From a checkpoint of a small sound classifier: log mel input.
Rows from block 3, named by matrix and row number. Rows with one number belong to one attention dimension. Each number is 500 + 40 x the weight over its row's rms, rounded and kept within 0 to 999. All counts start at 0. Numbers have three digits each. After the name is the row's rms in percent of the matrix's.
# v: attention value (model.blocks.3.attn.v.weight, 240x256), inputs 208-255
# proj: attention output (model.blocks.3.attn.proj.weight, 256x240, transposed), outputs 208-255
v.92 119:517567504473483514465499505506455453494524454532600520517443572500552504523442477566476450489467468471491589470525487526492525511504521565487537
proj.92 106:505450545529530494483475517462458500528450503525473475576520402489515557499539557492527502506403484505440456482580511462490534446572451480518537
v.93 111:610517492502530488465469508470437511431529500504461472495492447473460481536571490433449489528514528503537412493513471553503501532415476413492456
proj.93 097:439491520439530552556523510502565512494512534516487512463442488626478441486515569559465489423465418544490567520505446517533472461595515507504517
v.94 103:480566539572517463550469470569523497440456477545522486529476535496555467484432568471513595542476522529518488478531487482435491466497576490505551
proj.94 097:525526462516491592482465547491493451454475503468491499446547534466496571482512426480516476435475500588499548544482525449516485516495527536476455
v.95 101:525416518428494519449457507520538432548544431509525517562497568509494503456535547478524529468446473540458551489550532506535566522441503525518526
proj.95 095:545432504537543464528516507519467481441512535453520545454505501506453544537478468550530483516441454461563473573492525469485442538456435489539398
v.96 102:537497449486528490466477569509516522540521423508458554584514570443435586493508489396455531467489527488468481542522450527543490468489499482532476
proj.96 106:506464545493424482512466470457490526446430522504466495451457451506531499498530542588588551472496580557488530493470524553490493485500468493470554
v.97 080:454459467450463498509456524567424497514561485555496546483484516567482514476453561469543503478550454525449563502450487541469504499482467532495443
proj.97 091:527549477453494494506484489521480528526511499467515511494513531517474518471531459538464499477526566486518409490553502477534551569443523482464556
v.98 095:472490519517476493478480435418493520367472541490491483534466550544497447470542465563487501453469461498442480503493494467503456515497530478490495
proj.98 102:500462498528511513563534503530512548531462529483508500442489535511487537507450498468397498478541519449545477518529519443542529448514540492528515
v.99 093:468539512506435402459525439449464461508506529473474558460482471497485542439440516481434512563488592426513436504465495498475525502438495526464502
proj.99 102:496496539492516494455498502503574535461475487478492529498590528523525437521496500584446531427467454551566568500546522459524522541567511463447504
v.100 101:466515491433462478475489414462526501538501587488474574451525460468567514478526539587495478541515557478554475488504525498458471519564510533527487
proj.100 100:558583559469548564500595517475546466593545432516546422540492496469440439463566475527532424419439536548533521417563506502484533556495466529511447
v.101 089:439456510557562516590512482546474497436500468462469453525464502451452527514441446470521480462556445451495606475404501493499513518506496480514524
proj.101 095:478437402351445480530491483551478530544526486492517519459445511551539514493468500435448480537528535552508440502505431430453465450535451495504480
v.102 092:472582458469459486539464431550559477435489545490474408484520467524500487552514462524500503532430451525492514510488518535477505469530490461554513
proj.102 098:514479529535537501496525474501465564588559472572533512460438478472517428523478457438454520459494544444520505568513569459487508494463549479478494
v.103 093:480413489507429495505494512409472545464503519497478540552532576500492439517494471458460518485529459486508532562509495582522504524560492483515487
proj.103 094:481489471487563545513513517538505443481539475529468501427427506524504516496544420558499509559545538472491458484486543358527477500478505515390420
v.104 086:536491528509509518416457513495563531503570410461484507476445451435456474565459496507521493471452492505525449573507464486539506537516452480516480
proj.104 099:503483486504505514428448455525541522500496591477586526529509564539545527447543494547550515476547466456464584508470505452470494401446541472508495
v.105 093:521495507430556487504541437493525455560545541532487444481520521519457473493561479449487496544479589523434558471473476549483529420484435457541482
proj.105 099:497457554544435527495516572490492503520447560471539490520445465504509450526422537594552492519505480491545470528505471426432473539434497499511504
v.106 102:550474508473493411519514459501432527468555578472505503478508542512445500469465497431518566536482535525536531512433475488492555372436528502505500
proj.106 101:504500447558473586497526510450560477516438534503463507477535510475520497507522485527514497503545480524486544501603532542539448541536489479472512
v.107 099:497445566534526446530566411509522510432417448507527436501469498468602538537519480533491461567426546430553563487479518477452500488561521539484555
proj.107 098:537507444555476507492495531517420536552525455474493526554408487469426427456597555437525448465526461510503439490503460579502463523464537535435495
v.108 098:413504518440471441451518518525448459568488550439465491455439448501530490512530560515509485541520525471490512468545564479521498471532449507582491
proj.108 103:511490520498500546496485483406556510580562478551555506503580521529504412485527546514525449467545466494551541476478464500522530543551531561477493
v.109 102:510417441516450500505390534529531435500570496523458509497541535527434507538518432474557492452578428491492447576440443473482536523509537477531480
proj.109 105:495507554480531475510593538479481519534430432448506486477465492421543492555512511513491536494443574506528472506520534484505464508517486547508518
v.110 104:511555567480496486461481431534528507493492558526481519533484563489481443530522475515535528424558519496522565508531527480470492429501437498499503
proj.110 105:548496489513497491567563597473526466504507489473486563436487531508559466456490501461488549559481452513543530493480494500580512503468511539413531
v.111 083:540528466502547527513491476489419508579497472549532507454498483390488491483489538537444483546452477544484553490441526535502463500516556550474544
proj.111 103:514528472460538436468486480450418456445620505471536516549526515564506515546502446457571523437490496497495494503529451567502522546476414420493492
v.112 110:533523476436397471518471466492457508518536495541469577455539587510460502461542589472483520505521471559448448497410443519467514503430555470519465
proj.112 103:435515524475521508493513540451492480538560534444495457504446399496532494535474445452490495486469538473542493548480515448475517519436523491457498
v.113 114:562496591521475573446428482464492410476464530485507467479499423489515459438497484499519434478492503551513529498591533559478466577543545424546473
proj.113 118:484492529461466444509547445556540560589509465544476430508558564493548501507469464533558494555534532473486523503449467476543466409551483532443523
v.114 085:497498491510522528482562497510403482547509486509463482458544471511537477470488537489544490482535489509536422484519464483517487514439495533489419
proj.114 092:515500447428494464578437561566518528489508471487523464452555475454417493500516491532563529574476467527459484454551459484471420559474459490514487
v.115 091:532578528556526503481435570593549517424491506489424492519535483575484564512525431478449539509480508456441494407431486520456513521444554494501472
proj.115 098:482449454498482500516517423490585520567520466544555515472480455493557457555472488515558504501474484530515457608564518449493473484552491561458561
v.116 094:534481523521488518444521485497498489475497531474529454502476521484612426517493433547518506445511518509576524517527527517533490469538543528473523
proj.116 092:571538488533556559550435572460433529563490467576525469507518543475494433473507455501485504559511494478432579479526517498483502483475486457420510
v.117 086:418497463524520459463522541546493482604517432489521548537517505555526540525484483448465519475547464482479516471486552496469473451489506489495468
proj.117 091:501522509509455421568508453473478544474530554537476547498513514533477452518497512553544441546580438562526561522524534451520537616485517514509549
v.118 084:562468447482442527495531516477479471530526455483533482529498490482459446439505456504488534475551527497536438493508452476516400582544523553566464
proj.118 092:453506495500570524495458572502464519517471487499513451481560514396581493466483556482462552492431488482519463607538512483487481476520460441467494
v.119 088:487508501520641518508544465596501505453541415490510472474493581601544485491485467507513496487514421476537498504485454446485456477425556476534469
proj.119 095:509480472437428505519526510412565576507520472487477536504472471505438454513476497468525462545453484491578425548474437536461488453496464517491528
v.120 092:512484502506493570505503549441484540466579516475588564437435568493536451441489537514459533435512506511569463486427517427539445487456487541485550
proj.120 100:526513552470495472459543496502531485524449414414459555544559438500447467479483440439503458604508489523486517541486482570493562486567545538564475
v.121 099:530439525562545417474519485542595541455493459460460516581437531495529495526483477506526494480490521402491615520514524504506548479525488510499538
proj.121 106:464454452492469531518568474440453486522488550466482547496511485504465426469470493475447445486458466530541398490529521483558467475492463512456412
v.122 084:595500489446490488418496482494483546492492465588486521449405511469492467522528508490548512471496462460506502528528491531477574542584468491574465
proj.122 094:448419478523526501488457454439500480535474514445549448514505458467425553434511484541516477512454543544516517517457495497488455483444488511400541
v.123 081:575572474490499516453514500530535541502529521495459446472477547502457521501605590397509533521538479488481386436532456465571471497468510577573508
proj.123 085:485476567527511434539424559506465546490496514468525384520507576449519595485436567547471495513555461522497508458498486481424465429503476496449498
v.124 105:498407549527481601523518507480477461444613464496483561441515608553576476457457449476461540343503496455552504517427568486519525533440517543496491
proj.124 113:509453429508477473529499518515605523544464465412527443472508425469499436392533466494469489562511495502450476498496405494496522529590432521493498
v.125 087:495513492517491450434496515512429556448503448493557508540560514491493468471526522399472484521457512511521487491437460506481541459530453438440479
proj.125 096:485479475524500517506535478598524535538484537451532529466480480530435437484405466499613472524570445508527484471524435502544468477463535491514518
v.126 099:486528578544558477560442494546584484435489501427428414462492432539521447481520407502575469511458437454521522524553506621508521522499433487496483
proj.126 100:530497470457528476488465475486538565529515440489496522486452449501503391543526523474469500499561498521481448480468479430476406382553523452527488
v.127 091:424472558518519480528524469506512493520429517412524485469507504480589514533525424494473459537503506384510560440502476529511514564519389542461465
proj.127 101:553544470463463465476444525526529537520528465528511514440480449529487433438550489536494540509416503547507412511502465431509496536527519515484547
v.128 097:495508502449540456497528539465535519513525473467562444554492517492498500556522475470500453540589506508435480548516529494619442415527457455568432
proj.128 097:488507529541508544500449547447414493503487558566472523452488506527519473416546503564542478473457461465536503530486552444481534518456493492473535
v.129 094:519555510521497500482461503430527550478491461510539507459449510522501457543449466574471374494530507502425468456557503475453520564500470518504475
proj.129 099:553518498540529476515475484484571463493509513531549486583503493502484500476535467517486524536477469498553512494460518527510516493494523474541524
v.130 087:502577436458577498557489464525469505545537441439506469550512486416456413465584478445541514505442459513470458533579501485518464449495490535549431
proj.130 095:520528473428520534494530512400435479409537501522489496477456501467454518502456541537505540560467594459513519535452504501493551472450516523457478
v.131 098:494486502522435531493471478431459496450543551581479530530478450565471469480504499478514443464538450542509501533482542495471487519477483550619482
proj.131 102:520453504428470431528462472532490506489448499444451575467492515509564584505466496487491504562502533477524480433493494433504485436449510472525473
v.132 085:488546429521501491406514413574568563498563480545451467478483594525547478525493494539553495497506495487523526484512473523506452414526520539490532
proj.132 086:482460477460518550541611487543501512535470428531556523517454426523481535466436512486476481514510485616537476510445511488491516477506505477529506
v.133 098:508555567530521475482454522542481577499467487499517555481460433488500508490598512436540540506535487545504497407514444491586507523482502498485496
proj.133 105:483516505475551554449466516455480444487546515528451498503596519517419453487512499526423470581505468501486520509489509474465449525518555475554487
v.134 088:481457531482462489540528404478531520515502496503505505517413490441451530504533508518450466453443487546521534505546473513536526520533524451497521
proj.134 091:483529457466520471504465528538520472460472518516508544479488458493486435484513499502586439517509474473549422544429552541518491537462514527531507
v.135 088:447525505573532478521531507545467528470402487541455517466471533460494529511509527438483524508452526490480478535477503453495547564490493486518561
proj.135 104:476546532569425582391448516444487499478527544460568547490539551516561497558547494498504515507534474515474516568463508447460509517494542560385509
v.136 111:491424480499541542539456495572510509470497484472528500444536526527542603472409484515531556457511492535495555466505487479449491506485529506478522
proj.136 110:470536468492389498462470576524541489499490476493570573542483489487501505574494507401489514567476525505497447534470472529554581497455529484490541
v.160 099:477486522528509528480495522498538512517511491510505575522500510541531482481570481379485507487514441491465500480499405452525436501431567510510475
proj.160 099:531436501439480438500439410504573478461570513505509421504472467459504466516543516525525489483453609486565501530529487538503543482554459439496520
v.161 108:454454481480506546474521439553429485553525468526529490513552422482500499486543519467502538494450499454499491513489420527480539513517504567506439
proj.161 102:532531473456451446447508553484536505537499488493556473489438508488471442490481494558498488566543453518508475545476532523560499484516554478474613
v.162 104:467525571569489552498431470451475542509510515494540454458498503593472539530493472520434473581515510549565446541435544478545529531521474505445494
proj.162 097:517534488545461490503503499565478465444496500430459466507497457387525421425471560476486511451488458494407488468518475513525520517554450422535478
v.163 106:451480476477423547475399499461461439527486566481475505456544447523505461526520614539515514559508488496446532561490482580460534533475492518486474
proj.163 103:611467519478494498557549546468517540477512488574455493486497540496536477451490462518425391470480449479540468528465532478525429493518534496452475
v.164 101:465501454436440484508406494496474466423516524518486547473577507510515473474486524516398520547528476510477493524509461461505530468528527488505467
proj.164 097:551480468521490512530500492578545555594483532541538464472481445456420504539483456569548479472462507578513507504524494574455434564437532543410460
v.165 097:474470492558479530436438410542465549513449553542498486443490543497494450481487502419459523518484469576493423456514494526485471478491521522457464
proj.165 094:486541336493568470522509501475563511490505525507453513527511548452447467495492614508504438500520441550525504528509476457472527559539446517561512
v.166 094:530560567454508507551617503514447522585536475496527493517516487496521497517463510512492456461523413424517509480480489537483548579479512471517626
proj.166 093:456490558525468522492446537564464568401457530518570450475429509428525418506472535452529546559504483518497513457517541479479542442429448459441479
v.167 100:469448472479523522485452539484539484472523467516442479429512553466519533546533485459478509505502540497492497478517450502459432513391518489520493
proj.167 097:528513471512466439515456504522502557471450491459475503466535449511472498557497549522488513505457499447472459473466500496520571483505513441487497
v.168 106:476429523544534482521488521564527528536509466483490560509515468439501457452567499475511482495527466420507479503505523454559418487462537552518456
proj.168 107:417595447476576541510450488493545480505497475538493433461557501471457500505442525478572490453473519523523508474553485573523540475551502448468542
v.169 094:471502460470600496450562508421574496482545500438520463526493472484484450421514441515536512496537480477509496504485485473512414504502537503489566
proj.169 095:551469548501502472502508557532547479505529446497439492461459579563552491455552523498415493515528522469497458547524462522545519463523488454521524
v.170 102:533475449497545477491482544503512496468510490525474461522487544500578512490552538421534525472510507516522520491583514474511506504432473428483488
proj.170 097:493499565414450566502493574516504469481517459502531473442497507510472476553494428507502416542427498480441501462466471493514483428461573470504537
v.171 116:505568508409443600496508508514585473531503461448475474548584479465497515498462502491559453526542506482519511531482529516541497542514466504517453
proj.171 106:524466522476458548545553456531512480460487537524530495512500477514538523453570495431447529477467548476431514512525508519500479501480491507430484
v.172 107:512497503448464504492505534491443560552535472561539493494482591537471476587481479494545476528482472562534441551495521510550463485560473527562464
proj.172 106:504479549539612519463529508549505476459562443523439505495495443441523551481516440443486533475492518461588475515487487470485450592591526454517518
v.173 109:522531498546513480455493483451443478483591508452440573497540527526530493485480503441449482516478471443529546523449490515493524481452464548539457
proj.173 110:507496509488472510523467474555473497515433473490542430535396524488480509483480537569572486468535487534421508496552556530558523508420469449453511
v.174 096:505416513554523534562446530553498471473555458543524476474412503536409440453478485460482537487433428460497430480559543476462515513484484441483531
proj.174 099:526549535513465471441530511447508584512515586543502566586464467543501588519483463405465525529426502513519534539476507521520497514449482608471494
v.175 098:499470444528447475510614484458479531496509451491432486562554463457440470478500498522512546476463513453519536498572461563545479462519573548420419
proj.175 097:531473551526533440480462485599498452471482563502527485473498561548543550454475417486474481548519536573463491494544497411474550524554505558553536
v.176 109:554491574580462491412536533569448514586500524548513487449476501519439475436477505443552488531564449546521540537566461489493433469539504507459467
proj.176 106:524519470457560529485496485460575516515505513512449510548546542515564466548458487491487525484467572513455583446496542452509498556551500479572502
v.177 113:543583554525503513480565462519494492471600473485499516521528496520532525504526458488500551513423456471545529487568607528484519497455490417482505
proj.177 111:463539466455525480506422488488560501529445543529537494477489526501493564561482496482515456559571532467536458490512533498507516426488479514535559
v.178 110:478451501514565521504570523520512511456447493513472521413518490471452530406448508519495497502524484469541528526480480560543561480530523534468470
proj.178 114:501534518506443487487536413560545468482485600509439498526504527511383445547477575554490481469494546550484485555461488405427502584484447506530542
v.179 098:427430415456400509485465557548466445513501497569556520482547531557492438512523525500519487564469521540448489514498525565557559479510544516439494
proj.179 102:558537482545503471468480467518518483518545555528562478566425492542500557497449470562482461385435511508486436545480482433471495519532478568497429
v.180 117:514430535431482475399412483538519508528504576505516523474494524541529566539497479535524472579522527582485435513515569479553523523459548527522533
proj.180 103:479492494559540493539553556472526503514529532530549533530536465499473479463453579570513569434509509464500515464467494525533510514556375524559448
v.181 097:474550459504558523495478508466499446494545482432497457558517517523467541509483450569504495508556486538531439448482532519496464486546532536476512
proj.181 091:539466380529534482489533472541554532441516511537548565478556499499526515518478543552551437543484544515480464474520474519540492537515440563582516
v.182 102:525482470544465475475417471426530521533457449401447489480594489543532548613502524536502527580512495553496466488536520545500525464466482509430502
proj.182 098:420518521508468449518495523502531506524488517546493525476494432487436530492510507540517438445495504550501480563442480524479503525443423525578498
v.183 096:535510518433474510526516456515504545524477497506461487550431492483441536466497499451538494521504474439507567479553496539499545568497411467496497
proj.183 099:466484478520498513467482510492515526503456530497512566436521555501485540489452579508459490484510559474486586447498493434509467456426566466501535
v.184 093:519528456481449526501550537531571510525517479444545494487479484485449469553452474559500588542467547562475474479472508507519410555474603493416527
proj.184 096:496487505492548530500424516454471471527506497479477497473570445531523559475528484447435488443484441564481475511443481524473535535554456481587449
v.185 096:494471456534505456446510503521463463453549482541511493550524491473530479476532550469468480480505530563506489520492448555510373477550567522571468
proj.185 086:536539492459520493522478518517513527473513531560470476524536539430412492527474515486573547489494455527488497452499500520436526491461551466420535
v.186 104:562525510486508486472508482474500550403485510404517497536498507474578502521550512476531541483493497517490506462538466557549471419481549524553474
proj.186 106:485397416561504563547498494551563491443629501500523458472488515471463487434436537484550491480518468510464503515538540491465508539553514425486521
v.187 106:487495476566438438502484518577405492552531462473559505422547532576483545541517551564475546553503556500475493535586547454516522559452463496483531
proj.187 100:497500542489511576432458534367497535519489447595448535552544417505469466530450529437537475485497428467565452488470468529535469456534529548491514
v.188 110:532522523479508499460534507613474431495449478482515472483511495480537399450487486529505544524495550500502521507506437521552411496491506469488527
proj.188 102:422536498537558551527515521443484441458486457508517516481546588518542547526481484559548546467485505457586481527470534455465511525601504499471460
v.189 111:460392411520447486538484474565433515490575511479496540482534403495464528426467529491541532468458569463498489567565456532470475432495451509562473
proj.189 107:543570492501551524461469554518458421518474531514520397504477541518493472443435535436502554490541417507499526494459460511505528487476555479489490
v.190 102:471454442469467522441408556504537495486512525514512501477536570455425558563508510515502507442500594461503394566571478555543498544431537465469464
proj.190 098:587468494450516489522493541513426516471408463537397462535562405529516518489477470550484484532512478528525532477556486510477559507525525537545511
v.191 109:576501527477465428478494527476433499455467565494570528534462485539492511471440500523494495467387523557484577457473456465519554499435564568535519
proj.191 105:537495497483484538562488507470457500521517529445401455519536450504552441522514522481491557530530449530467535458538491561520491495503458495439511
v.192 085:451473547442543504512496516548545572467380592566528455430462459577481454522523473552456451482511548499450476480515470452501504490476515575511485
proj.192 086:477485426501503462531499441485487494518570411508418520498599505494465447506506473490559511490565503551474500454484481496509533484541528505487510
v.193 080:513462515507519495476492569518456513531497503512489507499500542517467499558529538481578519541533510534457557577465426543516445479480535380499482
proj.193 092:461541492497504532524475556547533501489462558552400553518536421375515505506457444457497415486545502534430539391493533467497530539564503553477571
v.194 087:501471489527467441483548499511509555548523475492468437506493520394493487476529464484547419568538444531489595475486416572513405504488573442475509
proj.194 095:491475504567461499529479561405550457494508518480508497501518524464500480584436529541416496478461541487505493448539559485513465512504429444530425
v.195 093:471517526542458448567428484486514467521521527548515497542545530481470585432448536473471485451515509473478462465534464555511528493422600529502519
proj.195 107:472456507533587460474537482537502491544433505428570530515502470500392527534521475461521513530489483443591521541505534542486559530531542513506434
v.196 088:541439558532479542478516456520505445473527483532481504505500529537544544517495492577577503439516567483482578468537585518492501568492518511482540
proj.196 094:473491550389515567480556491514519466531524504505522467490533483490491537573544499497467529497518443604560439568509499504509447411568500547429493
v.197 093:505520513493499438508479475466542577407431521522504465454442481497508496452547493487547519494428513492516529451463464585476507422495498520551520
proj.197 097:626540514544511528518509549485434569566547501468501511486444468570449501582494507456520493480543451532516540511525520514541475587493511493502475
v.198 099:480467523416419561506556566435451546516501500444510426488458436589522469543529539485517510484462577486571548394433509488473439546508495521483501
proj.198 103:503518569505532545517458498484453502522507451498522519476540583508475545464461512564544541540532482593476473570509501441549518468509502480434521
v.199 094:490524411552522482489539413489449532454496545536545523459506470550471528449494482576450437575522507479512487473464409501473487565602525492533525
proj.199 107:519495570460443453529473513472483525548480490490481575470529469486504430537481478499511524513506465464510497545574475433552472428460498507451486
v.200 091:495495462454468547556444464510548507548555482502516483514510538505475478501616489549479476542441535487462512530511480543519520464560525555513474
proj.200 104:553498485478560446514469483499445468445464441457462447457507470492498552535553500461524558414525526431540532479461500465479472430495400459494547
v.201 078:518541472542490490464544465526544458503483552570492510501474471512451569509517456538436490519492552466564520462549555467488469487465482501539480
proj.201 092:493432515487460492505518599482468507551540495481500535440482554532556414514517511502524463514523511488461466490457486488549562486522535460452495
v.202 091:533446464548555510563434549541434441511462499472450465498448507494563575479507465509507492517507527500523480466467437527449567447588496512537559
proj.202 100:527606462444451449461510535492522476568530538454532532454506494509467467512565502588538505480524485530512556490547535478510491484446503441462491
v.203 088:492431427425443480458461477458402549573505504469516515562508439518563509452530530447495511508531501521514510545518474517488442514552422438519466
proj.203 097:484500537515473532499487513445557438492466566549499562510389557465464573499486565488466507560567473542510553494485551477530513502574494525546529
v.204 088:459517489411514475565509508459464523457471480499475486508505540529457550519488540508451496526510570524510498442520438505473464534473496551505547
proj.204 094:512544540522495479479482446473491527533542547473428495411470506452570515553520529473515529461549435447499494487464469469487483424499449506511498
v.205 080:436458444474521525433482521455503506504521488469528459550480513430444513490579504517460529581479545518404440481558526487570566535526521502532460
proj.205 092:519408472475458493524495529529520444528414479517458518523519551521551520485435551492450536499459532390534489522534509569464514468421501480512497
v.206 078:520510477435444594535509496475457541536540485499491497516513619545485503498533412480565461553531554460502460510526496507489454505432549563549470
proj.206 097:484476435502512485588490499524524456472529493455523583513523524402478530497455521442496454556487405472508479435506431552540593488494444463479526
v.207 089:523500481527472539594431528518518508551499540426452504443467551518545507550555438498515552516586516478542467582517508453533599441530508472506494
proj.207 099:422485511468552553494507453513459511482537517489546534513513399495488469457474594543440517459458466498466544442528469480491428546461539442521533
v.208 082:581507501502525557526488462576534504497532509527447524556535524554531513510501438442573481482510486530504485491540505479543532473541487497564487
proj.208 089:542478457526477466542575478440552433473496476595432480484510486401416502475433548514485536465505442487505577490517456485521508419463514518508479
v.209 086:486537485492543466499505524529538484391461464480560520433501436498533494503504449611554463524465429508473543513537484461533472446525493507471528
proj.209 095:460508509470516545478469544504522582532517483541508442508511486499535409517430473451567521489461536436463450483490573502463474559511506537514452
v.210 091:440496431483448571448547521494534440507519517466573474458528449556522506561458484501496487449471479445472513581475512472495536520465530519504487
proj.210 097:489438559532507472567505536400452462477530509500384456488508537514515479472522528567455448465536438488517494520470549567449476456514478608480453
v.211 087:547489527485520514470540475553499394485532486534518464518462494508464454458525463587505457516493473448505500517484506484563521556501524423523456
proj.211 096:530482484520449473495504504411509526510483493510486544558524473492506476541482515509486539491496537453521519502519530498458533547499524561440576
v.212 082:470521480472529510521509549500456467537465494558594514543418518565461549580518435484487533454529504463562532516451499500496505494487471461456497
proj.212 088:493545586497512428518442520512562434483489447483408546489538505504566477527436544511454509547498509527484570496462484477491529501516473513477495
v.213 091:569530544528491490511514474501494497520508504461527552500471503522528494463505497525423562541495538538425446412582445500496538549469571567526545
proj.213 102:561459490452570535482466564497506516436535480539500551514492448460468469453428509464514454546473482478472500554524527466435505475476453508510474
v.214 097:403496458415486497534517442512486511545505530481578505560542461448499533520507556432483501534473550457520458461500491594472479462527452467535519
proj.214 099:517500580559527511498464565451533575491406475467480508546439487477488504466444505486509513486547470536536514462494535452521553532469365550500508
v.215 100:434474421442469538438539496556451535465488497518528527537528488434579476483516504505464495450508530539550543431515539536480501463479501543477537
proj.215 097:517530621499564468437475539407482510478502435452456535490440467537522539501469564527521462488489473481384477493460573500545529494480456549506423
v.216 088:508451490519479546506446510528410517490523501407534518534476488477510460521473448459564491434528592500543531515437498435473434513525516508507458
proj.216 097:519527492463508523472534487534542499489488481482492460553504569463515508472478549531411502533474428483519497404447554492563534440430485394560530
v.217 086:530512432508484481517536441535520535499501485451455569457484536472537495487521570562519548480425593570449423558470560510487530499535422490536443
proj.217 093:427484480493446528499433479485503527498470530482565437480502503527469486577504444479480524542550496449474568505505430462498478466489537488482544
v.218 093:564497465493470439518504511503451475532504487497444518534435468541541472523521470458500576546543523458539554530572463449503416507458462438544456
proj.218 095:459506474526507490500484471504483522410577513591567450523503504531539528477468479492435443528398523537514555488475530513550598517498520465539482
v.219 089:432521449559463505513393485528533541574456482560499467497465552535452534508571426492489509558469470501514477548481490521562488448481455410506393
proj.219 096:557467476507454467465501474519475419428536464571514507528514475522596532515483562525458509521484515408492555460491470538533539613552506526496528
v.220 087:485465442518501570457440492550465452495521582525535533518570487449514510484520550500510505508524491485481507479484501565465532557482529546543532
proj.220 098:582480552531486510603556475447543547522551459444452494491534520476475544538469475561493606521541538507531450517557491494517536458481419497529476
v.221 082:519509531543487503573507442546464558519469496450503509538540498498536476462428496542511452515509508511516503440437534527483500523489529495491533
proj.221 093:525493475526519497489512496493520504468574514498468443502508522456405488552474527481500493492494401506483532597537455495473418444545534512454446
v.222 093:494488443458414511476488515555485510491466461476542469459503559529532475510535559517458434608460468476501511489406390577506491488512558462461498
proj.222 100:490496496508550454480477514501477453531546470545505513531529499513477515482484488532522521443551555572472516508499568426537509580516451566511550
v.223 092:438456515496483476471489496511488471521495559571562483510511562509474492410475450498468455559562513445500594524504467490532521516474594427401533
proj.223 104:504531581521581518525420561530524507510426502458466588533514475474501410541542525462551484553469507548512438520512532477450543481520507533481523
v.224 095:553559511485542500522569500468514486457490480489462571489533483503469465520436488519530478514479533476489525559487512463476469521522495504470497
proj.224 107:529522494515470509506455465449442521515535498618463435510488481473580522459454490490483499533500510528573553472481498559551495464487510481498439
v.225 102:459548540546498544481496570589554499501523527522531474456531606521386513476513462504483468465512471533462463530515472511535596559521546474438481
proj.225 105:482459432521565460506463454535522509489561540500497510550426458491468440518508502529518493470534546447459557526544452531462399481444481468502572
v.226 074:432540499485526503507485431463495450534417535498508554528469513486545517507491529485468545528463569495523527515468513504529500472460475500481563
proj.226 089:548508569509542518462469544554460526522468502468480515468484505600415458547503490524532504533490435560434476548517574591461526488499534531534446
v.227 087:459477474489491544517511504498505467432487528534505506445534514524503501583525470502505526474585476499478513430520505525453466531525469527486487
proj.227 102:444512521505510517494516528449459516623527528485530545519488463531522536484582502483497457454438548541511454542476503521519452520393524527411536
v.228 095:453538472496510507475489579587499461478588546535508477419476504509453468504460500540481551427441472560502453582486514497566456537450466427447441
proj.228 105:448455564507504477479480428498538494533418487472439490541527502589568466526564500555479498532560524420483551462524529501435477450501511526530533
v.229 092:547480413542473486504539467531383526499527493493555499513476485455527541528446548516518490520567489438468516470539433518492525493550435517486471
proj.229 102:493494500484535542450458537562536552434483518480422455539435489478511464455526489479466491448435523486403526572471483428447473602431515550502494
v.230 104:543447467476495512458562547484486414446474470504480537535426434495512501530482517480473517517523566473400442455488534470533545555512499499501513
proj.230 109:447513521478459417516539491500564493509457531479478444485563534564529541527487514499529503486495498463532507491559471531496531441469558457519484
v.231 092:549486515461487492582551503560507444509493489489479526487507603537480523517508525481512491476467515478529550558404455493480578464486487531567410
proj.231 101:467496479497511569469546453428532484494493462484483462620493494464584508507482511472497475471508445473441532499524532514558421454435483470461544
v.232 090:398428507474462502545508498509529445576471493466418530446535563464438481524536481446507464508572561462506430489461466417481447485445517521514527
proj.232 095:541535455556525491507530487548438522507503469578539548467528452546462493448434439558545505516513456511463523418464477555463536508509510471473531
v.233 089:485506405467363475531524464472530473472442472561450504484456549623525488505495462444452516452464482445462484503567472468524516481524513462505513
proj.233 100:419480526479562484504480531501408564556546478494563530522494436505486530488590558495518447518500473527504490495463525485508546534487538498491481
v.234 080:489496519447514497446480556558474520562475518512479494471537568507441437520622517515548526567478472448518421525500498544552470597494538464520460
proj.234 091:594499444480484453459475489498502500480507485566530536516447502512485471519453414560501464488496522473439530564529486501453499451523433530533555
v.235 076:489579499475457504507527539441505523489438496513445498525438423586515415491485390464525495422469506470493541554475510452435430552497460473515490
proj.235 083:499457474520526481553418487402494469510609521513549512499457518504459517461492480457509458594565454529510457461434469487476511493526465556499469
v.236 086:510441511554546531443483480478515431557474546561493531547482514552557594505470434534560482484503494476469490526541501451504464534500498465546509
proj.236 100:460535543473504441526487528512473550493417497501483486500513482516435488564510541493541497537499515549530516505545494470462530455542578506502425
v.237 084:486514505555542519470544471524434406452490533507476450531487474502530572508441541513466458440537500453422413490558504521501481467509497477549470
proj.237 089:557459467506448489465477493518553538496451563501428524472497507505510460460643491469484441442514480484463533490461455508447509547472447554488529
v.238 080:519479443484537528535394485511555506582530503456483528434530535498497483545509458498528490496498488579535540530472520490570505477474465505492466
proj.238 087:456519530530520490476614485522498484416483499473488489588498440517494515498428514450511559562586568489507536487520485513462463500560523545566521
v.239 095:527468596459513548503530492457549542464477492536515523559468530487468408476469527514494545452459524544463516553457549427419490480503514426458499
proj.239 105:505547406498514491576481533508515442529497511446516476525514421494453535502471499442498457530589497519571502466448486497497495514521556541513508